config = dict(
    model='self-supervised image encoder',
    dataset='photos of plants and fungi (iNaturalist)',
    image_size=48,
    crop_scale_min=0.3,
    arch='convnext',
    activation='quick_gelu',
    layer_scale_init=0.1,
    projector_hidden_layers=2,
    beta2=0.95,
    shampoo_beta=0.95,
    max_precond_dim=1024,
    one_sided=False,
    batch_size=256,
    lr_schedule='wsd',
)
Rows from block 4 of a small self-supervised image encoder, named by matrix and row number. Rows with one number within an expert belong to one neuron, the router's apart. Each number is 128 + 32 x the weight over its row's rms, rounded and kept within 0 to 255. All counts start at 0. Numbers have three digits each.
After each expert's rows are labels from the 100 images, of 14848, where the router gives the expert most weight on average: "patch colour" is the nearest of a few named colours to the mean colour under the peak. Only what is clearly more common there than usual is listed. The data: photos of plants and fungi (iNaturalist). In brackets: how many of the 100, against the usual share in percent.
# router: slot weights (model.blocks.4.mlp.router.weight, 32x192, trained with AdamW), inputs 0-191
# up: expert up (model.blocks.4.mlp.up, 16x48x192), inputs 0-191
# down: expert down (model.blocks.4.mlp.down, 16x192x48, transposed), outputs 0-191

# expert 15
router.30:115102106083112185108139095159125108126134136137118123143101119156037118146126173129155158127122161155104071144255144053109157098144138150126114100118125105150141114113098096128156134103133100109127147148110112133123125177116132089210103109094186128066098152167159116125136089132138097116110158167098111123134148104123152122133185171173126124108104099178117176140176124123074046147128119143123115160107125132089135077103100135119177154147112086140132144079138096193144080072120159155124100174037141119217122114125166127094173165197135121112101097141115156123102114116146149106
router.31:120144113117103133138139093140140155134097143121136108132115135109090128164128098081145172135130120113128042115255134058121154112116136169101107110150127125140105162136098113120127122110111136126095128143114127119091095138110130114206147132113163128014144134174152129119125100111150126108122135127136148082144109149131130127144168188105130130136108122158111140115232119134075037138116125106162139181146146138109167143132100110126138159155149070175121138081118028083144098129137119142081143125119128143178121124134209112105151146185122088094102098127159101134107097095159121118
up.0:086131114132164139116131059196144128149143058109083121136068141080120158164076151078109116140094144145107150140223157085144055089123107129145125130134101067128077106139112130127091119073162125178099113103115102106135082111131164113139095060060106119133144095125093109148150138117099151109111128111077116126148122124138159104106141120136101054137171095084109158132088124119097096180101113108069086158134141075094147097095180120100128099150108136139116115110101092118035129134092166107131095130034151101104104149171124104078148105145054096107152175119108195137076085107104121129
down.0:140166131140114160137131197070088174114122168130182125069109111165147102172144160174093130100098185085136085111179096091121139116156148152111156113135150087083098161117156083161112129101163127075171139135149181104142154140150119175097180140174134150138127089135139139100169138092127183148131094113133088132081219120131124120132140083125095137119120123155122137114155122130147164127189120125167138143161137082138062143193142123188140133086116098135085133110090219044070170155100060139162149102148111107113108149171106113110146132148182108188051115107141163088110091122117074093
patch colour: black (100 vs 4.5)

# expert 9
router.18:142105066117121125122145095145103139128142136141125085116105133160134128222106120130140113084127184051138107114107122102125103094177138121151032087133128156134128110138131088144174143083115090108133130161151141071179113122132190146169113136148105137132090146140116138103136110170158075108061124140157126150119120128073109089163133153096078141107136146148131108121081149121141118120176110084093151099061094133137123140094137121117102176163123113161175167052096189145118166083128166126067116167115090103129098108118098104095255171204141122166092089141095102122129134150043140137
router.19:155099083090111157120197130128116143120119116139114133144102071151098113251155127105148146108169143063154059136155115118137139108175166157129070111116103163153102098126157115120144185091148116105157140154157106121144060141147155144146111141114132172120110121115134164131109057129153122121097135109154136140129160111096138107109119104120103145100114148098144103124107103159105062168164126078092184114094114143110114106098116109144100173125117111148185136055101212159148166088106167123090118176098093112110111130115126078098255180196158127108113130149147094107099091098045108105
up.0:082183079103075094113109226115122078115082109146140153117173132132148091085130212116120200117114169127147144117118128125139165130139201158131112127093161114085142068181118161085156093113164123116105135090127128161129144162162120042116104073109152102106122111152087148098108136143107140097099091120089118166099152121092088084144079143142141136143087080104106141049108142164179132140115149168108106162165100191091141134149115094078131065131122096156147123134149204115137097115157209134078126152140132155130170171145108078195083152172160114142129134128167126099093128095148147118
down.0:136085194125123147073130028122135122139059120130107176154104128134121086123141180136137109155073111137115113133084102147110156143155068106100156128151173122183101114142115146092116162096175110117120151146109132171103128078091139191138099174130123150113131135085117134157125123147137143120159109167157179153166120109169148069177158134127096123127156067127078114050148124062099094157150174055128111078102108172136122110085131076085125064120109107098115135120160106151145141113128069096119084073162110062167178183131126104095103125175137091105126134116077092123062124165120209120
patch colour: grey (83 vs 46.5)

# expert 14
router.28:139119076147118104084145111126104157173121156143145130144144113175115148185099148110081183162124180111130067116217198091142161155171124118127095119152133083127115124176126154131136136143137136140100142143083152123144114054137193138139122116064153166052158115149132149080145099102152102110068099138126140085123118139109112147131118161071120175099114180205130084157158121162102090129127108153115084192114135131122151134103137144100125107118176087196070097139085154047114068146119162140047158061159098125139148098117154141121208157178158118123098137130098147162123086103144131092
router.29:181149088111130078074176118149165137144108130093148079064104125127170161188155169077170120172094128154070068110151122107182133171045173153099122089130107097177106143125104119138137123116141138124095149152089098120126151172127145172108112152117169114087158117135145125135102113115094137112080091144161195103185110092133149137131144170100136089122125088148176065099183132145134088123144114120193143151130103093116098131176109124086130122151152086153064192143177053181087089099144155137055201118147138117129150151113173142130156125165163125157112127140166190128157067145164124145
up.0:124138148094155135143119157187099157130098198137127146063138152094041097140090107164181179073141152083111122152135121164130116115084079090109117153118119146096181103164119150168123083087165131121083137199151112134069095172137143165126138091158120119125105110159081166181225148095158160087171134144103099157127149115181115091136132117104123082143059100094124107126183180131111125118200117136145118123106143143151135129115123087162091133092129159128105151089149172164071154114160148121109146157160135107055075102207127101152152175103093103142140098139178162162118111094089084105
down.0:144106160126109130071113067111123138158114133101131197138142138141109146133136083076123125120071128125136117141138116132109152169110160130155137171161150129154179131153151145058145180070145163120150089072151133124155187139112151130121112170132063079055150143100132192093093124131077129128105144159159153171149080181072096143155109105146119158091208103146140115120163142052096119096213129112122130086145095167066130078114118079194144118165129146100085141130112118172122100125162131127154135148119165175105071096210101112079136151095149053113095150095136134148120083154103098175
patch colour: brown (64 vs 35.5)

# expert 4
router.8:159146152147076159099168126099068138143159153151130100142135113206066074149084099112142167151090151110142074170105107103140124110135150132132127092134140131120147077160105160118158118154097104160157180115049170120077133176112064161110131118121127202143150139125191144136158068149125099117101134149126147094038125118106167090141140133154182130109148111145135127137181131194141100125113123154047103156090203122124150092096107145107104130144070088182072105084139106089093078169115168135108075149138121142132188086140098140141156110150175137107106145114085100153140113077196077138
router.9:127128113114094163070118144119115110166219112125130132148147122165083144179118152138085144144101148104100121223094125142118078128097134125133142134121106136125130116118125143108115122156120104123125125123099135127136069144105058117079141091086160129145153099116187142154117090172096135152072123147112154096091144077159209138127134112197138125159128143087158130126154110168092136100151132220090119106079176125143081025154102128159114125186118116125063113164160160132135131129134151156078054143139136132092152124220080090190188117116138115131126228120114141170115124088142116100
up.0:126116103118138111154184118141114124156066114139125100096071160115111156138151123110090125084112171120148135150191120184140135102108118142159091090158110104142065172089131113126134069093136092153098131188148092176175142177168121133124077115097122114082120152143119118093141105107130161142115087146134093121187066139053122142164124105081152149094078127150099182114087129072071079153114116089145115113133122192088169223117112085108159155087109104109201123119075124138124087091151147095136181076113114152106120145112122048115036131065138145112151148152183130099146170140108143119
down.0:179109099129139164177039150101156124124105086094171155089164075155131101135129142144181113102140210111149182141143097112147104158117130141147164103110171094092108147091092125156121164126179092166136178118095126165101159176138062104043114109124162106139149130099156142137056122132140162082138134108126166118131158117158066142147109138136080105137166143126206098129150223222167132149105089163128123135168144124123093056120110119107159127140124082176130140105066167171149127123093121087130129110176106121147132137151112132098167099134089071107157125129051141146127075164133107124
patch colour: white (32 vs 1.2)

# expert 13
router.26:113155106126115142153072097117129126183139091116149134119116140173134204092156133097132116133193146109150117164099167085127106164149142135156189122052120139099132150132135070126116172129112101137178124152181149103135090168151071160140147105109113087126089137089127112123136062177147117147071145128140127133142159164105133173159139024146225139127160118181127142090113114116120105131131120123188146101124110112114153127109157124119118141101098116026149138144074158153141147105128077132201115104131126136109091177100161114114022028085162159156135113127124139184127161093105156109
router.27:126133194108124032098115093073100142083113125116116173098129144160169040101156170192133146104089134125128129147093130104133128143169136116076206156204173111132169132067113136127128170163130124137136132147131124157143157086091123133125125087103076116104134178107092135136000138102155135178121135126169127153162156173111138196128082081150141130134141111132111109171125120134137139146087144114107128136213134120107184133132052130092095114124138101085063122202122158105111126153109144142159083135119112118127085158110122153091111099116163137202120094139106149179117123115131147145
up.0:111115176120097069121077081121230087096138071079133204131125061099166130093179155158130161150138086160136164121106137147121105123121085119088130150161108143145161149158167116166072104114109134110087080186089096134114099124166123207056047111124143149175157173158096148156112159185200134107110095141101126134140101137079141175135116117129121149161082134083129134145085139113136136170145129109109105133164103109184146101149112125134076110144200103079136090148093141104134103122085090159068045143118134159090091123150119172132107172150139130105093097107154142111123120122149102156
down.0:168093084114182122119139183136043079157166121170083135128143097140115178130070080126124113114084176094168125125095073135118141136188161126149097115152066070120137100130123116129121143112154156208153114087113173100177142169094113090108133122099153146103129171156119109163067119151094129101152119055151153127067141195151096167182180134067065143159108134142146108134095163129119101137152141161094095116083096115149174175139121086099089157131118088072118119101115148135094111143132182061093142117117103104105179146095122171188158126162096127092122109080100157151112163167133076122
patch colour: grey (74 vs 46.5)

# expert 6
router.12:128138121139091149105149085129137152122097102127131084115095122192109154212156113069088130139078155120094100136066132158135101118143149127178114092134063119169109120105084111119163140099141116144099145173063123117169136140146158136123101113082153135159118143101091106160155087125144187150087190128089174099123139143092238124187066118111121144123138139135170076155181140146155156140124102168125130022109098089121131087104115141094113141116107099112120147105109216142071159096133165110044138067099121107142084139132098085118184149184131161103091152155108122155177138135124160133
router.13:118143099088097111095129096200097148135138137146132106168100124181127132206174206111113150175106167143111150152134187139122072140101122110180044088090083093112092118090108161139104134097169163139042116152091172098182075120187108155119130128057134114142119124125147129105129137158131130112095089131108150107134150116097142152118143111121106146159152134135140099137109112191071131156108121186087134059108111075126129096121204100159180135175143124135107162152108194069096127078122190130099072145105156139108137116173116095100220157175129124154108137124105142137093122123134140181
up.0:149095106110163165072128088157165068127164113078138104149159124150135130156136185078099112113127087157089153119187115116113102162162131089127112132077136068134123184128135161174089163157127086147060144104127122145184137077134148192131135160110116118121129127087061103132122090142150114127130124155126185156203193089117112126109044151079121148182115181113118067107074143164123153149080168179136150127144140130124127064101142125140118124151151101147091160160150152111121100106160127117173087126134092116069125172146114178124195067133094069160080131107127174101064165162102112168
down.0:196122145096138099097121188153129176134116145158127110132126136151107125103160240130155067164116173095097086082186085148176126126146162140084098124083093110133115182146102155156107109174124140145106112097096098148070138103145172090126140150148126114098145117127112116102145089190114111100084162091131127125078105116117130081086107138197170103093145082145162129085059229085171115154081146164105178128118109142101087108138153190184109118111130110105096105143107138140161093177172095141121115114131155118091137130138103159172131084152151146115165126152128153062069121043140128103
patch colour: pink (34 vs 4.5)

# expert 5
router.10:102160142062159084093096166152165140198142105096066145133088182078114073118153150138122141149183066123107128150155155120092137141075179106147065180137120086160105134140156087074088112180175163133107087102114157084165111108103084154150203127080101091114147101115167131146095139118108100125175095136123116118137116104154121130064156133145082114141192148100142104122128100155105104090173156138089185063129163132109118126190116095164131110145088189143106109126113072099153149125084095142118118126167139151137168173184108104141193139136081076087144156082101120108113093154085100166
router.11:101069111157148119156107080064105133156139146134116127185170120155107097149148069101114133097092058146129137146099097124128210135156192077163156106146181150195136170140147106110130164081131068127202133092123121130096195072163150142113112119163115132125097149128131128142131132140117122139097243138150127152127158107109121092159125121121085194116109142151098137091137129100132145143126129113144136113117143153104129151095096121087137117127132088152163161173079000092140120126149114093162211131145114101165113115139082121090112131071158187122119122104105073074141169176118157155
up.0:176185144084145177172131085198124176122087150143126150120131171045111187171128146115143115161159158173093092114175129091122148117147075155084155078139132118142127092097128104142143119147145120135118077133170097093160083105190138074136120097098114133158152095089120162109131100126133144157067071131139145102064137152090095132152155189123175148153086092084052106168149137151112092120019113132170084198147128139135078167128146142122127111118161106160149147115159053155116069168114149130051127138120114125112150149152116134168125089120142135143161151140095130127148080148069098116
down.0:095092123093121109173147151050084055131138134144173146137059067144095093182157144148150157165112039082167184117158082136074158113115193057089121117154166173113149149088123131107130194140118126138117124151106160140064136106047122185142120139110107124115129180145117133103177135132124138111136174111156089131189123130132135086177104181142117123113172086166135130113101155114108127109034135105129061134130171107116135128119161135132134126094129128070120108126111127121130165143139041164200150109072106162098108161158133084125127094122111132139103092153113105112108101090176099123
patch colour: green (27 vs 6.3)

# expert 10
router.20:152112066116143157125127100077135170105117141125112115098124126124129053086121120113151141165150167069161076144188150147110169131104154157119198120144133086156114107143125141154145159164094119158126107112123156173094088171049065109179123177110205112121157138154128123130039100133113162169094131139176114062155129149123180124160147130131173087122136125164136095145172115132085077141136082154156144144147160111096116130124076122145168172146147110123092142111222094121118096124146122137201140097127150138164110145107199101118046078137111134050096112098096164147139115125104166061
router.21:126098113126144116150151100080096160117121157152137163096138112162093127093101132118113152084121157013174077108216147081096183098184149113070169116118120159102171148120163127122160153126106124119185128160197160098104102168118099136189121140163175148075119143168141149110087102119151026160077088149146146136124105139116069127117134106106134122062103130197110162129183127086070060125158102099149138221125099145098164140112109122122126170119113091123148068127138133089134100137136125134140132108156067117137110127101177115085121090167150105146099091129102076134150125104114114093
up.0:122129123135105148090093130121148135126096140118158103116106098064093121136150116023108136151133179201085100147070149105101171168095138092182172175107154101159087103125112152144124093192115124150131125117105143204095087140076103128148113183105233121092138176140091109102103118122065124125124159138144083131100145111145121114100156092118183133092154101073134138141129100119088116200122091123148113146144138139089127107169094146127150138132140069121099161145191141163103077116136058107097163150139154140127052092125123112157045124101078099098184154081154131093087118136120101084
down.0:155102176165068091103108162144105196109141140117163107103094099135186127134087170124153137118181108133131093136072097129131115147129150098153102151145151165118150102184123128156105111156177153072171094143081131119158159180114161072120176123126119092145162116171083089173145130147111102118161109166081145145079169103107176150159100131151124117143106094121141139128147169102114109120140060130124107076137214116133097113117118166124221136135168191181175180153153188106142126115134126181185197106084133113112058119187165127110123133161193123154132163132137086143083128135099095062
patch colour: black (43 vs 4.5)

# expert 2
router.4:151163153174138107115153125083099077145168147124126095106153086172133120169114117109099146115073166146185128158025113134149144120146130124148085110156116146146152163125086170135097104124075142090144190103179137078118132150154158149174094136076097153089085126112122151097170092101154124106065152139093102178139163154113110166156155105118102131086118126163164158101157107137155149120131114164102124150090141154134190135110107139106115063107074133162078149188106169132132138148100152116111079147125134107095186010087136151072176182194130143173118164143131123081104103104211120116
router.5:137144177152121124136159187119076090171157141120117117136133117162137124181127146121087119109083074145150162109057165180126145141074153115150088101146112156156154112133155141107094147140126123113133135086137167111154171077176138152092132127126037137145113104098144156125168150128123118095080155177124124224135135102111096135139069129148083153116111145098146114105129103145139177094128155145089129060080138092147116124113162115075102059149086138116083182183103132067124205136105129118085128114164188128140164069094057118152210166195149154198121177155127120151118161132165137126
up.0:186126160108149127185138154197074143139115108105115105112112161084111117142117067191133147166111149149134162098125139159132152143128112211172111172179114158137166145141152125143152139096191186097117136162108150113153202129121124061188138188134134155148099155176119118124150163102101118143107178126112091103089118150123165124108168141101106107153148151197123121168201143062137104036109141091125158128129090237112102134121121177140138159107123096134118101125114135085079150165076191142094126144121127095108164097158128118100097191185148134160140189112149123088085121123102109132
down.0:127127098134161122107130102047108130150085109165127134144168127117106154146157109072127138104098116096144106153118096133139139157120146027140130185137160127129182118149125100147101131125143064143127120150102138130076080133146127198194168107108091084093154121078138082120149118123079139135102173096139108143153129143141098137119048134135141150108063147155122119105155145179112130090111140137174127123101129241142149146105161172145138125118095143073135155111108126133055130125134070091193209116126173129024159110184171151134160182156095159181110155161089118100100107140165127090
patch colour: pink (32 vs 4.5)

# expert 3
router.6:137152104141112103085145111146166150120087136136173145119120127132157141185238138105173111139086159061085049085192099069137143135000131139123127096129145134159104152131101119141163112115126161149121112123126157133075089145127138126108130169075164064030122142153111116125110127123157107144102187136140100135177116108135076160173082190114149125139121107169153074138131134115157103115131130095086124176118111139117138156136131100122135134150182083055093074171190050096116113120139145104119176104109129117129135157125184140138149160161124097087104102130168137116116134115130121116
router.7:127089132127093129070185127193144133146187110154144159150124123168046101183153114151115048146107172089132120148170057072130139137117139155114117096130099130149151141146102088132154145102106142144108143077137184149127131158117098110110091139128153039089089140135171136207131101127155093137116169187096115175160131110132072140164102157178124102099148160145104150149072142083158081111115125118068118146103117167117088117109148114101151147185149101101083006155197122111137100086144157086131104083094129138138162129142117118133171220182133148133101127146122135147119135143143119125
up.0:086133140118180106170102066157149140118157052095081098097113211120153153098127132152171154050166120169125142135149144140150080088166078103061175093159084126115170172109125069161096134121140122080122097202110142136134137155110106124139189138127182149104134124138092092098121166100138161124142077121107124099092155166139130127128115104083145103140091160104172072113143105136087184176089128149117143128168129121074139145078119110086077069082125145162184132116048088133154196181128140134137107159176141133148128159161094159102085170146151161095115144082129153119154131145079161145
down.0:162127112124126178127118147069155124105160089127120107104165087127121130108118155160085171103146144119098142135111122086116132133169192143159126131156134098161147178056075095096153135161116135081150150135217108145144145141149136094168062104145172143085097104096131116119119085118090066105153104138154098117138120122148156171115103156158111128111150130125141166081128114143135101050120129110110147176114137059154148157186150180150098131143146206103137115141076097146128171113132068152122126088129116123124185165041105102211108157222184104160108113201166148120100108062170145138
patch colour: brown (70 vs 35.5)

# expert 8
router.16:145124092113130104159167100111127159189132131142173099097102125155117128231091098083128143104059167098089072127185115051123159086166149090122087106161108172170137161092113101121182175057134102122154161158123139104122172176115175097168099124176201136101120148129105128124165110149151101159089162111129160143118092118099158077154180154115110151093117137183100119158193157118114145119137114163136118118103110161121131090090102115078146200140106079169122132134153110143108122096154122113111165123089067089195115152108154123096213177163158145090088096124103102120134171117162153120
router.17:105152149062099134121142188158143141143141059072092205097116167102125106147128103165150161141138107171112110184148147151097098175104137154149082173204128108153100125123149137113100096154148128159107067123124156089123122108162097153100185090138143112103153086063162153198104139105129121139193129109110137097114125084154147154068159116159123110082172156086162117101129115137116143078168184168118151098106150099141106089168110042118084110147107137124105085123122100107200174150092116156099099149132134184144137164130126097183146131124096072094088139086137141195074122107108074188
up.0:148094115154108110152132121090097151161052134142190112124135145148133197131120140177089142140159086108142114109147128112134118161078138143125112164118121123125156071180134145148122138122129124147132138141143150119093125108140189125183127127112095108226143114088052106083191196136121121118109095169168196108186140114157120156172061107114055129149124171150185121104214117209125155086098138089163133111156125110158123127116158110113100144094101114168118132181078100147161132167159201159106154085124139120074134101141179123090160207164119122143149127120107199135142185118132107134
down.0:110162166147160110149166155153110101139067126168147113136157123093152165115146146060140161101151144123130144097108096148106130108075086121119211141119084114101116109129123136123153115112179112167144126130152122084160127113139134150185101126143127092000152141169029120122133133110117120110124111136144096116134142138072133079140141156118195128142154173126152116102170139071124057127085168177133150086165161168139136169120158087150157177191141108094091178187098054117141156149123077079153147166103160127094169104149106144155130225112138074116103116144155170128159094121143091160
patch colour: green (72 vs 6.3)

# expert 0
router.0:126167146161055112157183115123120141141125148130136158102101118167157179212130173088098142097086195105116083102037178152123122115084148107189115058165121135125133111106154121135139092121147126182131105146159158146088132094126167146085103138081092152142179131102054145112134147168122107141099133146127061142114141140111100126132108086106115148073137130136168031154088146158171171144136134098106121138147119116145156149140145129087070133121120059084122082134130184073101216148121192128042103146143148150083123143146093095155170116164179119166101100125121135148110113107100138140
router.1:125158162138043187121187159153133112132161131116133126139096113185147127194135122105094105080094117094123164131080169146112100167085122131170095099151121077127136100072160138149118109130134130155116090120146157111129100075145114134065119118111049126173155128041109146127126164133113142141115108151135098157127138132103116135121095082125125148118173149025146024157077126166140173119093129171123118032114156082150098104138124126126101131162123105090134109164115190115123207109113177120094087124134148157097140132160051118199158137157169111160111147126109158164083150123086102150
up.0:112140076111177065059079057153152113130118126111142087140084083172152082119126104098107079121139085143161153158124105080121101104105124071151117187079173168111163077130134153144197085115099131115173131131153156155136155159099103176165125171143114107084123097131137131130220101149140113142119116176092094193108111169161095156140142107104139141121104144154153131090159123192142088115084106106132109112085084141194125089097179139105104115164111180143128088131137097119080130075159113108101056119092131117117079118149058141100125146176079083104094175105146051140118133102152113131
down.0:100155174143103106165141158086138127127093129117133106152143118091100191181123175177213119157105160141138109098074152174147157163103153181112138131139144114089084066129165132101164156102071179109094083064086117158122172100131129120167122153142094149156118153125108108095141142134065076093130141155117127183141166159074126130142168162161114125165133162140132119098149090158138112111087211190138147091113124154159089129100157136103073156193082136091092096139112134137182099141144090068078129112144175174107075083180142125156152122144155095090130094170111106150145138102079208153
patch colour: white (27 vs 1.2)