Rows from block 6 of a small self-supervised image encoder, named by matrix and row number. Rows with one number within an expert belong to one neuron, the router's apart. Each number is 500 + 50 x the weight over its row's rms, rounded and kept within 0 to 999. All counts start at 0. Numbers have three digits each.
Before each expert's rows are labels from the 100 images, of 14848, where the router gives the expert most weight on average: "peak at" is the part of the image that holds the peak. Only what is clearly more common there than usual is listed. The data: photos of plants and fungi (iNaturalist). In brackets: how many of the 100, against the usual share in percent.
# router: slot weights (model.blocks.6.mlp.router.weight, 32x192, trained with AdamW), inputs 0-95
# up: expert up (model.blocks.6.mlp.up, 16x48x192), inputs 0-95
# down: expert down (model.blocks.6.mlp.down, 16x192x48, transposed), outputs 0-95

# expert 8
peak at: top centre (33 vs 11.1); top left (33 vs 11.1)
router.16:482487661651503495441427474466494534483521485530536478565463446540473394570499514490512471428540486521604468431453469541502480482505497478497548542434450510495503571484510488483544508521540539434566507490547462443459481410507509499453507531447407445514470586394466545439632531449573479557
router.17:488432637626431623502435515554518480562558591499503510532464480483432450543489453491521421487516395534498465463396407507565507455525515371481545557570535485514547555464471441521565482435496494534567528554465492559536455512448482557499525534443457422495490551456417534490579552404517616567
up.0:431550455447536423527522545498447544468497566488538453501559460464457541484535477511501541611462510511571503460467544460492529457535576486505490482398366474527408583573483535518456515519478418525582542477450512548539532525485419546498490438475521603555502517413419473447436454471488497540
down.0:482547491518541453465510486584468429447509491495438475572591496358513551436484468517561521504497457527592541439495535542523476463559485530433533484483474555550511514547472589406478518432433488449454539538518494428552444554518433465477529440490588507547494450589492461581518526539418478540
up.1:418483433522620514498537466514524532482561505559478477446527535503464533487505483520488545528576569498505436451386494517543472567490486449432458613492536529543553564476600528491574483435492431521563491482458428489473441406550450593526529486523627446427436537550475475592448535479486450508
down.1:552529450494570479507496401477484471432496527413463401436514453481513472510503474537578468606379509488464501473417472580501477513479452502508458642506510535544486485519578477495596484489520425463509559555567485457513463413533459541547594550437521516545423458468481484574516509504485564523
up.2:432521550567486492425505467513456554570477399455530428457467571376518464434583429396560474516513409542487519586510425560485523535434469508467537387545464469521475527440534491438427474404534461503469471442420492459496474581590432423434544446458431512559437553521478512458552523455470505490
down.2:459446482498567537588470561467505503510491570459559440527367485455560485463421512494606411527521534533506524516528473564480562430526616543538555493501493487470537393457584528422458456442469456422411498516417522493482482509553550530489495602497580470506503522502556506503544452590529541481

# expert 1
peak at: bottom centre (30 vs 11.1)
router.2:430467368535464437467474492441492451448490489484530570488477442465436637499443541442582418479451536499492443481555415475447520538523523409450430539509550490484527571473494475501441488684446473455475502458465560386490491450519560550514517514486567456460483402544467471531409529512487470351
router.3:559487446408501500529436477475624475519531570459484514530494422525439528612477536485534413446570501526543447521586471491561491471527424450443459433470505459522530578462505458496472512574453563538515533457509510386518486456564599523492586508379559424412464572485408477441420543343465483415
up.0:454564528509538496438494481439489479465471476612531481459484462427534452492535436546565512428585379577600495504546490451510516571536521522560576464472477453514476497580520452566570574448591468447492576505545527503530528436465544450420501449503488431427501486439360528536549462430533505473
down.0:497558342567471515540476452575452535565561492477520468481469537430460523465520398568505460468500514552427517445603452422485480501519416424500435530499524558500529566561422477505496509557601489455486474545563448442577579533448365439471558467510471498385513454528589509510482553459517541620
up.1:536504467526566532458455483462535431414492517499471594509487520556470494486530548483474567488494590491586627447552458543508461550458590470461488403550492486405540476481518461543512466452506471557501562474557484440577559491536462494421560544504512528444495471426544427534485471506488525450
down.1:532442524499540525512444498520447550389498575469472507535573531498544566470514466535426471491379634484505633466374567487475466665453487580473542398456527538530500545436519478519500447517557450604551489520436544506470550501509519486483440506467406527561523463467446541476435566505536499539
up.2:589478640450531464456510517419521452577568528490505464442552421584460477448467498504576438511470565442489457508523558499545416439497528512489514524445512457525462549419433482394357440533503476516453537548568563437437531382483520436593479427470485569494515492526486448482473499470541502501
down.2:544506442462529478572559526488528530426532505475531533487525463433512552451499547450460506526489490508496537479468506448460422522514488463521529494470528471526527541552468578487539442535563598490556514502429527585447465487458517425536507541579526487459518480515499545424549480449523535569

# expert 3
peak at: centre (30 vs 11.1); bottom centre (28 vs 11.1)
router.6:526556315460452495449515552550508535492452545492401615608492406495525553514457526507492462490372515509420565489501490529538464480473604488542488529461458510522477440480495547473513600594477524545513487483632458502530473607493556490574543490501467491523458498487435481502428464496418475415
router.7:501501453471462517484481508673538495471526551506404509538512450538413485551540497484468472463450412530464454516533542506433502456509476411502509537526434510470521490470508488486521491459436592530516516505502469521539457616428488523562555511443408434497478530450475546474434424455362543475
up.0:553520468397471431563433446575568548523460523475466497553504486441477531417551550468498504335495519498462487481448602506472485472481475502489499550504443579469528491509503491589446495452486466510462525498503389447508534510368464414498529504565420533527456568548573560406553431509514499505
down.0:591515480519493484545523570468429462526554535602461599570513500561536558458375574549585484600379485480477524536620464559521546576430473464561559555514482530469520437486553532428495509417474518499462464468486585486478497461544512428496471455547540491597462465602443533414426495523465406471
up.1:524475524552441502384448428519463549499519425487507485422477457519506520506501460524504495473420395509531426465598497487520448537484603454429517559498591487517513503477456501474438547542497481368556544495492494516526459495471518558556496420581462533456465449538575520505507552491537549487
down.1:487502495519423550457476418481507467505551383452544524442420563513444483357475495538485522571524485536582519488481571578528475621563405417504441575527506480545489489490436487532450575575490530501462469497487543520546486471481520499520395581460495547451487602483489488516463480486524438532
up.2:509503462495446451507544481334582470483502570447551503532548565406451579574462498492435508484487527439501575459524547507566529546521403557475579497504386503543470421531526565552522487491532521439498457468541492464492567600498472504486442510483446499457529506461477515564503527550496429441
down.2:531471537496450508522445445490558496479519595474551488500470439479567517532481481518512498579539601450422539513458461492427475461483510455505500469478499519460512443469554494477469582456517483380383441547519460519501549471474543474525461510518499482492459383569468528529491505506471602481